A small image classifier, trained from scratch.
Training: muon at rate 0.002, 33300 steps, batches of 384, held-out accuracy 28%.
Data: 123503 training examples, 103.5 epochs.
Rows from block 4 of a small image classifier, named by matrix and row number. Rows with one number belong to one neuron. Each number is 500 + 50 x the weight over its row's rms, rounded and kept within 0 to 999. All counts start at 0. Numbers have three digits each.
After each neuron's rows are labels from the 100 images, of 14848, where the neuron reaches its largest size: "place" is the part of the image that holds the peak; "colour at peak" is the nearest of a few named colours to the mean colour under the peak. Only what is clearly more common there than usual is listed. The data: crops of objects in photos (Visual Genome). In brackets: how many of the 100, against the usual share in percent.
# gate: MLP gate (model.blocks.4.mlp.gate.weight, 512x128), inputs 0-42
# fc1: MLP up (model.blocks.4.mlp.fc1.weight, 512x128), inputs 0-42
# fc2: MLP down (model.blocks.4.mlp.fc2.weight, 128x512, transposed), outputs 0-42

gate.261:505518470468419547486476530408540419424476457468441493426476436598466528440424482536478489462504544503411518459452500555506487532
fc1.261:514465455436514566458510533521594421526506526525522475427524405493429552590471466486528423523295491452498485524483570467463480477
fc2.261:578472560453447458432490517449561588446395570542532512454543512504567408451467493463541427514557468431539519492482390522517510472
place: bottom centre (36 vs 9.4)
colour at peak: pink (25 vs 9.4)

gate.374:410431494472573575580519529401465461488418566550517558514507496525521485412511522528495400423537547454487577476500397436573551498
fc1.374:443524529511474444494527449538493503499450486444459354552611511524478517513529477543489515493541520529549494451432422632487571526
fc2.374:455492559532584573542454527476426478558561520498493499609526418550507563540514496429508526464565539442493384443612509563460445513
place: bottom left (34 vs 14.1)
colour at peak: black (84 vs 13.6)

gate.227:539493479505562430469594543576548570533461531510523489480457514496547441516476617480444517424399494627525448499451450481511544429
fc1.227:583511422535482557494516531538487524471485477542459513512562468589552543534466570517464538406569593581576518515450469538556482560
fc2.227:511476522487471542486458444395496451522522509465570447558405566491487468454460546539613555564519442512574489455537526524536600614
place: top left (34 vs 14.1)
colour at peak: brown (63 vs 33.6)

gate.172:560483590588477436506521501487504595466451465462519550454524497395416501560480547522559502455476511533582481501549449387545444428
fc1.172:560525498542438575557464504474519554590509470436433531403465459443509386479416542540526542485531491533488580495546496429525551451
fc2.172:431493587486459465559519524562470500449434505515386483473558538510433546435448436534551423486500551483471422531498558502560501448
place: bottom centre (27 vs 9.4)
colour at peak: black (43 vs 13.6)

gate.108:600438568556439463476549595554550550460513575550556513534598487535510554513501529478475442501530426462523526439506420475465539579
fc1.108:462498521454415509496483487549448461362466497481536534558579439507486457492430458451488482498579429469511580520491463484523523556
fc2.108:563511395339554473487415538442556510532555439498466654505519568562463463479506481505457445528463496435473495557529522467449497471
place: bottom centre (37 vs 9.4)
colour at peak: black (60 vs 13.6)

gate.446:595437528548427563484519508509570533438598428487480513570476474522426542547408591506545435435465524493486456419513495473464579558
fc1.446:440483505497583576484454500544446492498474492485495501421509494462529556551545535539558498498341461518487562492460499541546549605
fc2.446:455583435487451512521533510516506595557469492560512511505504511455471479517499401477556523591581476512475405533538482585564438541
place: bottom left (33 vs 14.1)
colour at peak: pink (26 vs 9.4)

gate.328:559488449596469564495427387455453464422473464465540467488554436535472533575514465591559468464520540513439484550540460432488473463
fc1.328:501407467518470574482496479461432468421530489467585519490498536445371448513535535452504521541444584500502525472614409449405484470
fc2.328:480427467627334435520538535431484450514466546567496478443522415630513451521513407434465549461489562565412433468485470478545465442
place: top left (56 vs 14.1)
colour at peak: white (45 vs 5.3)

gate.301:449520554481521420474547547511614462546404475479397465541563522509515505549481464542528461391508593450462487529475540391492517433
fc1.301:536563499466452473483546495538536480543488545525506482412530458546550490575514448484491483491631452451587590547564413509521435510
fc2.301:438483503520512513395518458590550484574476520595452430461518484572467469533534554492550539591464547586477517526463550594483523443
place: top right (41 vs 14.1); top left (33 vs 14.1)
colour at peak: grey (73 vs 33.8)

gate.381:435538480473440468452405540564378555489469575515597536423464491531552510510517462594547533561499465532494423427566476558498556508
fc1.381:457513468424446521610436450476594484502565467554599520479469429543510574524450471532440517391474457469547465473556511489454499548
fc2.381:568444495490572557498526542495529481469598439520378464461545544516495478526458434489545537562470420433476543521448598522486454504
place: bottom right (41 vs 14.1); bottom left (40 vs 14.1)
colour at peak: grey (66 vs 33.8)

gate.428:471487448484553521555499392449496618445427426441507493579609497580505474522484466480525561588623370429550457494489423433487422461
fc1.428:485499489448570428515527578536495446473497444597455460386520485522543576452486496440507603547533511554508479502491542563586450392
fc2.428:432506554451490472511413576496494606394471588548583551482498484493478543464462466502521457559513487485543459541455439534481611589
place: top right (37 vs 14.1)
colour at peak: white (44 vs 5.3)

gate.177:494506479544411459535465458517404503515416474496551444459535504594483427519484477427605555439449464500473541502489600380576513507
fc1.177:502536504517522440498438549422569446534478408532536565429505530471477448439464446460442473535527497523568495504425599501560433474
fc2.177:486481541488510517585548559535482463463517618524544472571410482390588509565485565498535515576516426511489485559495508434440591461
place: top centre (38 vs 9.4)
colour at peak: white (27 vs 5.3)

gate.139:467519451522490532500493547540445446564439463482556486434461499477482506419515382494544442480503605434486579564499488427483480524
fc1.139:570488513474609482509573569585495427488501472513513446532502470509508501555410539470466521514465462405429550513542450523536451497
fc2.139:535512542512515462460437547538544583541424523529513537550539497496519491375534554545470484549518425631471509518509576592397507525
place: centre (29 vs 6.2)
colour at peak: black (35 vs 13.6)

gate.125:484465585581549451514485458414451550495461565432565450397525432548450495536489487490379525546534434483465426425498477446438477608
fc1.125:388554587498420444573422522515498540506544443530481454501473503498482541528510449517514569461387471463540487478429438528533474401
fc2.125:513478483463470436525567500533564514456486504502460546516498478548475486479448449452544569548509519556538556512442521438491567555
place: top right (33 vs 14.1)
colour at peak: white (78 vs 5.3)

gate.291:474570443501522543425499478450537502490434446493473534554551515647497486496597469494532506408458610455505527547579556542423458491
fc1.291:567461529552523606501483510388425568474472479533509496438428406578540476523476510487493511582514505512485461415546548506526437422
fc2.291:520441586514472561564499480535468530444555452467457565529494450563443396564487501587505570433519451545514487503424515546415546516
place: bottom left (37 vs 14.1); bottom right (36 vs 14.1)
colour at peak: white (42 vs 5.3)

gate.165:416447467390498461487464500480524527549459567429528479466476461533476471513503515615464547423511496514499515428456441460489567434
fc1.165:543424462462562369521496563515494585515412554525485494548481551527566495438468428537464514495527409505515475536521552488562503487
fc2.165:548526586416494482506515488503428420491522492452450476531428481513528486517570516652582498436535501431547534552491466547406519449
place: top right (52 vs 14.1); top left (32 vs 14.1)
colour at peak: cyan (33 vs 0.9)

gate.275:604487562459446506406536518571483421465564545429585483452541447494551434549582475443500422573596595566410487506446480454422417504
fc1.275:504521543511522477533533590481413513510408486484506571387538423426488385559446489522497451367526521551579413508507450519508470501
fc2.275:528565539445536558526491497484522470543426477525563463457500519531621609479475481500502632497450495446468574509519425485491490504
place: centre (26 vs 6.2)
colour at peak: black (39 vs 13.6)

gate.233:473486541543495486540513570508458559445493546564553478514477379508525612498548459458589437472494469530489423499529537538510470516
fc1.233:450556488405556512491379508629503389517557456470498438591465487369410419529432548514499520512459411511501527493442477466499603538
fc2.233:457409492525464488501476495516469456419594444539499595505467493565530592530466504534476404394471524429443536494523512488494541572
place: bottom centre (52 vs 9.4)
colour at peak: black (42 vs 13.6)

gate.506:468513525471567521382472468452472552559494491567422537563481468546503588503526425625503581448547486583406545503520536554567648506
fc1.506:448463435490419409518432564605532451567483536473569442451532496522481522507439499541482537472414488475555478497470552459505459547
fc2.506:502580475532485550441493552521523533506472409488443539592449513459586461514551428473479505531451442476514648427509522450409438378
place: bottom left (33 vs 14.1)
colour at peak: grey (66 vs 33.8)

gate.152:502528401402488448507573498561473517577494622621487513497398450502461506413451490492480519542464550520521492521568468477513495522
fc1.152:438602498534519537454494601493512436659533487490565527500544548475493520489544566569497524492494471555495528570530578470476548497
fc2.152:399489518456529459471537530479342549375534469601492460528443414472522491473492559574496514516527544486531396513530415527557439461
place: bottom centre (47 vs 9.4)
colour at peak: brown (64 vs 33.6)

gate.440:511475544441441549442532483450570584388538481533441491491520507543552511471474562552595559566476460466489501510469448450382512443
fc1.440:523515475501520541433491597455587548541508540451490454478458504478455485476538504497534492536519567446569476486471491437537505549
fc2.440:606539543474472495572548479546523451546481587515531523547576471501633427477571590581526495415528589565415528432481487514492481526
place: middle left (33 vs 9.4); middle right (26 vs 9.4)
colour at peak: pink (29 vs 9.4)

gate.462:497364549550422479523512497368525470457463491521430500483513500522538545479523496536408537556537520520601401480436410519481460511
fc1.462:430431537581509566518504557467545580475484486536455507503433473471568492409492525571533458536394487482393476486505563398466458546
fc2.462:494474470515448459490521542392464472530483528482586548425451516514587602544436464529503601543559508501531502485513474488476415524
place: top centre (32 vs 9.4)
colour at peak: black (52 vs 13.6)

gate.362:552486481533401480450394496511571562444457390509466454516454452479506517457513508455550440455543464487443411551526570518504413507
fc1.362:503567470531416460504488418529448491394526482467576577538529535535464599461556468459448485443501434462539537458522446488477532505
fc2.362:531540501447480455480489584509499653528472515505494560471579501562537550583489488518439602566465506442450509518549538485426492523
place: top centre (30 vs 9.4)
colour at peak: pink (28 vs 9.4)

gate.418:419479542492420542521482516462485462547509515538502428465491554524493445454469433505551470484534422480557537407477513506499485465
fc1.418:466479537520585495456451398582497669457458485420499534505528514425630472412527551569585598556517481501553513492545483492525530521
fc2.418:535527550487519479452483453474466449529474531509555449521470561505433518507486460541570473484549451489526505460410425513573552431
place: middle left (31 vs 9.4)
colour at peak: brown (68 vs 33.6)

gate.55:458458379470497579456468499555557557545522602496425461516493551561517436434483499463549530539580521605485518543419557479469441489
fc1.55:430600507563543466606542415546509523495393453605556493454511436490464572440505492467462514443547461377486423542490539537507562524
fc2.55:447441527486504503501489483527447423524535488466490438449464437415539467555471530563533477453445488490535574408585546451530539463
place: bottom right (33 vs 14.1)
colour at peak: grey (69 vs 33.8)

gate.72:596474558491521469453468576528503430491480623505548505516481395509545414491558524505456495501612500556456483484459505478468457541
fc1.72:606514483463442490502482443510512404467527403550444427465487493592484433414447506458560462547467555518478460495472616540561503510
fc2.72:480540487493605507542497478529528551516471537479526565545502435524552462471476524366520472553574519527523457456454531477596519389
place: bottom centre (41 vs 9.4)
colour at peak: brown (61 vs 33.6); black (32 vs 13.6)

gate.314:554358517547473623388475414430520494501431596463455527505574535511489531542518482568510444518488441471454580523510503488553494496
fc1.314:473438530646451429516545480563498498483448435509400524397526490493454541553561544576540478549517516570550501530552480486535548489
fc2.314:467488442529584428529442360517512505597547548537566523523398458391537510508392523480469504449399510438516478478511494386491493572
place: bottom right (33 vs 14.1)
colour at peak: grey (61 vs 33.8)

gate.234:476549556463525449476506472544411564496416593507465524475551492559494439441517473529509562493498474455472465534521522467532467495
fc1.234:469555518404489381563514581520489450532474549563546487451442546538500529538504442518464485477493452553571582441469507423579497519
fc2.234:536516504534481481549525442434462512409509511584536492448503474489520501462572502554625401544510547527484449520546408481501431448
place: bottom centre (26 vs 9.4)
colour at peak: black (37 vs 13.6)

gate.485:587587512538447454571485510477479464600564466531593623500515518489555442611502534466437507483489471513488456538577465454595433445
fc1.485:480482483559493608549566547451507444458457456494483495516498485422406470589476451509558508451562436570427538466541497509525595484
fc2.485:590523485435491485464572617543467501525483486463546518477424521540469530421594438561554512628496513458469424428538487518418460474
place: bottom left (38 vs 14.1); bottom right (36 vs 14.1)
colour at peak: brown (80 vs 33.6)

gate.211:448526488490474472434463498388583554465598628525502554512430512463423556547503593515532541525519529550531450598553552506486496479
fc1.211:566570570487493511563469422516471516473435523455560460469563539610450540504494555521424559481518558563535449490525495481449614576
fc2.211:550586533547524561502567414530556484617507471515554430503504512470474460504511535410580607504461447424503433504517509511519390561
place: bottom centre (38 vs 9.4); bottom left (36 vs 14.1)
colour at peak: pink (36 vs 9.4)

gate.490:523460441493483444449472430534462460506521570537528595515571473587462529519483529403537536483522592547535431541431527525537576499
fc1.490:487554527533522466504517541415614502578444483519500562437605456500546597465478486528486508478468612486554446474563464471526529471
fc2.490:579524491530545456537433542463448499511487489508528439504504494548527424568514452567475560532448548530568404543517520517491437453
place: top left (38 vs 14.1)
colour at peak: cyan (32 vs 0.9)

gate.363:549520484504515490492500476508566511418414422432513471457491493483537549493529519530354492473482503553542444482488491561511536493
fc1.363:474539532507477480514543545579501508475400596503554502559506481498505489515531513502537459504502475463449516456533563387497573392
fc2.363:500494407530534503546477546517438418524557553545467496464534428445498477423537483505449577374431508430532529498413457461573547509
place: top right (41 vs 14.1); top left (39 vs 14.1)
colour at peak: black (35 vs 13.6)

gate.103:602504536534456535459523526451527494533480460436567421532550455474487543462516507471521586416428538502540436538489493476523386494
fc1.103:499486522571482476549526566548511546458474524541504626564472494486554416466544493493462502536494442553493463508490484470536553567
fc2.103:532537525496518501487520471552399542527574507447468434506507509517478485588524487484423459484451629501543487525518489423505494543
place: middle right (25 vs 9.4)
colour at peak: white (31 vs 5.3); pink (27 vs 9.4)

gate.412:513491439487557434465474544434453518492508524502498507423484496513353413494503536462530480551515621537487490488495489562618552574
fc1.412:514488478558494386427558549544517436532543534477490611496470391469547507433606561514496488439424456444520462445405558477491468481
fc2.412:567470526501491565357495480431514563460462438532507539429504494513413465620472534482484412605505519614502554496451527584508511485
place: bottom right (40 vs 14.1)
colour at peak: white (28 vs 5.3)

gate.9:398554481472472506510532526459516545435385444544509445473543557515517556527501522461465536401472494506439528567464480507497448521
fc1.9:462509530524441552566506563455480443525567489460565501535404503610443659555495594498501504528494529509497465523484506459481470523
fc2.9:490524516506542432478475555543515532516555431485534486536591526525516564485471392424497491541560529410447355485496535464476587496
place: bottom centre (30 vs 9.4)
colour at peak: white (45 vs 5.3); pink (32 vs 9.4)

gate.224:523520467522443486467506539522501503470545420475451502527486546568497573537558396475571482609516534488547544441497554511499402512
fc1.224:482511583522428483497502455566543440478432442542482448535501472502537501436547481500512487615476428490600480554535457553581491564
fc2.224:483437468519534425428488495519485575542523545551495550526503522565393521485509554467439526390390469465532467430419517402497531468
place: bottom centre (30 vs 9.4)
colour at peak: brown (60 vs 33.6)

gate.192:473449546418420582510512508545412471432477513502517544497488427542471438514491498524465484599476563525467409437513507540575530516
fc1.192:475477485597505449485493443563527519584481432511489480493596466529413526459507535396489525512551505468553437501488616540484498425
fc2.192:510526471511470488480447491616597460488493407503458544448486519586491507461478477445462541517505474494445609427476471484542500397
place: bottom left (35 vs 14.1)
colour at peak: black (55 vs 13.6)

gate.433:586433391478531498510424542560579560482477475553570455584494508474521543444500582449563521416508508539511500508479530432482473513
fc1.433:601443521572413473513500482516528520511567539508478426481538596554489544500477481477471477533491433493535465503510491506567485541
fc2.433:548478529414459472544527403402517496483546373418468619405468423553473482432555544483521508539514518509571526456493495536592490447
place: middle left (27 vs 9.4); middle right (25 vs 9.4)
colour at peak: brown (64 vs 33.6)

gate.151:553478463496495481578403395526554530543437564545500531518452550533404511555503515472613540451497524434492427513498469450592520555
fc1.151:511500508498436449526542500552505486472525541431578506499560454548395427674540527505513503506514437488592601555544493472574502504
fc2.151:582506522531502565577496500421522495513413451535511523496514444405461482558455509471589573550490586497521413427530442564413548454
place: top centre (33 vs 9.4)
colour at peak: white (26 vs 5.3)

gate.174:571459476481387573415482494508545492431403573542555596447609496538577522456538581470486481530547482463522498458575483480524577470
fc1.174:459473513483480463517465528549528590424531595513533551496506493467562458498505609461558516517470588488573471506502454484535460565
fc2.174:427470551396581431458506512442457509473571528408578514541451554525529460495526525552523459489409477522508512516503481520480515520
place: bottom centre (27 vs 9.4)
colour at peak: black (84 vs 13.6)

gate.163:569415558493463512504416562453458487508522485513513462539478475433440495575410506509516540490571538553477476471524434560435493479
fc1.163:485588487438554516624432491427562476499472493495478508502553464534624489520555585436477499486434491493488492485541506499535605514
fc2.163:519536489505451549665527486464514594475524475485543573548513461556500569467559517464493515506452480494449490507508521528576493563
place: bottom left (38 vs 14.1)
colour at peak: grey (63 vs 33.8)

gate.400:507453508541501506474563497475480511584519482574564570477478388597478488570559446462472502492548559513419467621550486536499465482
fc1.400:481395515443444533511393490425521534494580497421449490545553437569583518516526522433527531448437521498492469388470494444387566526
fc2.400:522554476609494505476586524476387505509419449531555508487519491617503503506433465523542455505562535492465460536494597510463409530
place: top left (49 vs 14.1); top right (37 vs 14.1)
colour at peak: white (90 vs 5.3)

gate.450:496477432472564428490444487496503584541502496563534449632527512567463474432530540476470522496481468532514402548500453459530459526
fc1.450:462378564484482469534558482446471497430542591463567543550563520545558537425505456431515453480603469593560423461599451496535499461
fc2.450:477552509482472500462425461567408585427538530495499497523460524495494544400418494471486500457438523455488460570483543420448504388
place: bottom centre (31 vs 9.4)
colour at peak: black (39 vs 13.6)

gate.359:512550496503432560547494477507561402547559505476583511427520440560471468506509432547503441487430426471520435449428504587481478527
fc1.359:470490585451507576579420385451502520540507425422526475396452536471541472458508459540445505525441521467480429523502486489540502421
fc2.359:455506591545516482594532486534511485476546534509595538485504474503469510537483536542548441486555442564483530494497424463539502474
place: top right (32 vs 14.1)
colour at peak: black (45 vs 13.6)

gate.196:509489483472480541406486454459489528481464458421469507496579460495540532396513499484518581474483497505549466529483472541498383462
fc1.196:532536472513461424459542515506608486489571488333425535536446590521500485517426582436581506467531431510544461526492572575505432481
fc2.196:455451494516520481556539455530518568500471530459484533396484456439515470497583386504460525458611481500444495587454453476439511509
place: top right (44 vs 14.1)
colour at peak: pink (37 vs 9.4)

gate.218:467586467535473503506422512519551489451547542551574478471503525523448439552527574549501520503498493449576483450511409429584520469
fc1.218:477538446529613452496491368572538586489470486440530472572469506386508464508520505489509462446485561472565517541469450573487497482
fc2.218:527487452416444561573518423425499449549501670532487494572501444510566448506548501511388494478444405604465473475516535462467508483
place: top right (38 vs 14.1)
colour at peak: brown (62 vs 33.6)

gate.25:511456438448508514519405491394500447462493519594513482500478604464530454517595517453492550514531492581490602586475519577509505515
fc1.25:489451433461447515591471488430381557565540600485462429498494540477523502549501455500489459619528496472563578473454538591530458528
fc2.25:470510500374465440489435519579421555508500517533588497514354468508508577487514509482455400529507502609543498513449538472528544593
place: bottom right (52 vs 14.1); bottom left (44 vs 14.1)
colour at peak: grey (62 vs 33.8)

gate.114:557494423443419465461465521483494494518464482514431528499582433479500441481460544499535527485444570482439464469418490443613440404
fc1.114:502533566398545474502595535534537602512542579530469530486521411530502443493473472470428505474478566554497595508530455497540526507
fc2.114:562483507435438529485477508375576509505417497539518538544493543496506489463501472539522550492625509503499569461430454536508527382
place: top centre (25 vs 9.4)
colour at peak: black (51 vs 13.6)

gate.134:422479510501571491471475587612432555557464534481515510473521482498555542502591623523494460523400496482576413464468524477484532450
fc1.134:542557418468456529513465553443562498528574475524466489474490490578514516486516490509429535527554541492524610503534450472476618509
fc2.134:500491532517476544525570577447498525396532556543469614458457481555538474520327546479510508487473492575486554573556448515428535493
place: top right (46 vs 14.1); top left (36 vs 14.1)
colour at peak: cyan (30 vs 0.9)

gate.354:429571542578406475566457494478467476446562552444436575476520516455411460524440520517471470422518455467519401555511543488528454405
fc1.354:507533522431558507599483415430534514522557520484503508653493484519518480464549428445542501559580408502441503460451508449472538523
fc2.354:482460512537544467595478426579470525526451464503544473335451501526462481523462571400477475477429496541399515495511594484474533485
place: top centre (52 vs 9.4)
colour at peak: grey (63 vs 33.8)

gate.242:515522520563571547444507618483451545526492526624469522479458564538519431521503477479442489496363515522551396534537545445499485499
fc1.242:562523560512494489423488501520442445568490506497519500356558557617547526506515640564491559415429467429606484463525580511464577537
fc2.242:530552473521556473383574532515597491500491455469526376495537430490469491485484500448455445579613504487536499499471369506493486478
place: bottom left (36 vs 14.1)
colour at peak: brown (60 vs 33.6)

gate.239:476502518447503495478490481523549544565505591478513379506480524527486532630464447504525566515459511415426500496545498576416410499
fc1.239:561549563525373609513533471472526453488509492546516537518483463487499528424604473412439576553510473530438493534546526548537520546
fc2.239:516431453560634500495407484506538569411536428477518467552467516555547487490511562482457471483507436482540544434415443518421550469
place: middle left (33 vs 9.4); middle right (27 vs 9.4)
colour at peak: brown (65 vs 33.6)

gate.231:436549469453469534491420491442474502454487373568478468458471491501473445528403476436448531534523466508496578518455571515461591470
fc1.231:518512535464436412494561556564552600461520450566466542577502530461559434472439438589513485476532569467465550466468455538469511502
fc2.231:515519480451441529505532468622463430545462527399522411458638490517467527454536498491454409568433490461467434516449563487531471456
place: top right (43 vs 14.1); top left (35 vs 14.1)
colour at peak: brown (74 vs 33.6)

gate.144:547561551537399513474557548436472604519560541425483374453471456469484413556543472578582508451561555505467520493514507528467521537
fc1.144:465535567524439440561527525433505562453397470495588504445514569529508561577451502513566410435491475460453449461474501408430513485
fc2.144:502504434542475493551492513582506473543521591507387480499516495567494525376453533545545552546455499597522434515443581351465549545
place: bottom left (48 vs 14.1)
colour at peak: black (53 vs 13.6)

gate.43:507401504544507513459454515538509528552511583519433418551491534548567515494460399549489501515557462496370468470470572511415477525
fc1.43:555532473436440422526443500495568384516505444564539535516476416568534431468444536440513468484502504471490540544542566425451538479
fc2.43:443402575478565483443495495435512567501468516378470539422473492568495504456538508437459606433542544468576457547408428464579425461
place: top right (34 vs 14.1); top left (32 vs 14.1)
colour at peak: pink (25 vs 9.4)

gate.112:379601472434426485579494566466551502500484508459527443454448398537443502473511413452486545380564580517478593575527517454519459450
fc1.112:548627506502470499542586530468519609427532469530505480486415463468520517507501474480506575512596458496593412536441508513505390515
fc2.112:486403521532488494472542545560455499461441446518532505444513518568482490453568527538488516560474483444453546492459470522586515557
place: top right (35 vs 14.1)
colour at peak: grey (63 vs 33.8)

gate.311:538518516542487503426540495473474464491435516509522494550451418503466413552459524522526459524541429594523513486576531567625453510
fc1.311:432449502567523530502498544460511549497446541555507508624526615454553488539547442428479460412476548582552554484456413455509509491
fc2.311:557506437515378479536537511474548473624454545456565530482506383484499492527441510476555522500510431439428446501579535392485480469
place: middle left (31 vs 9.4); middle right (25 vs 9.4)
colour at peak: pink (28 vs 9.4)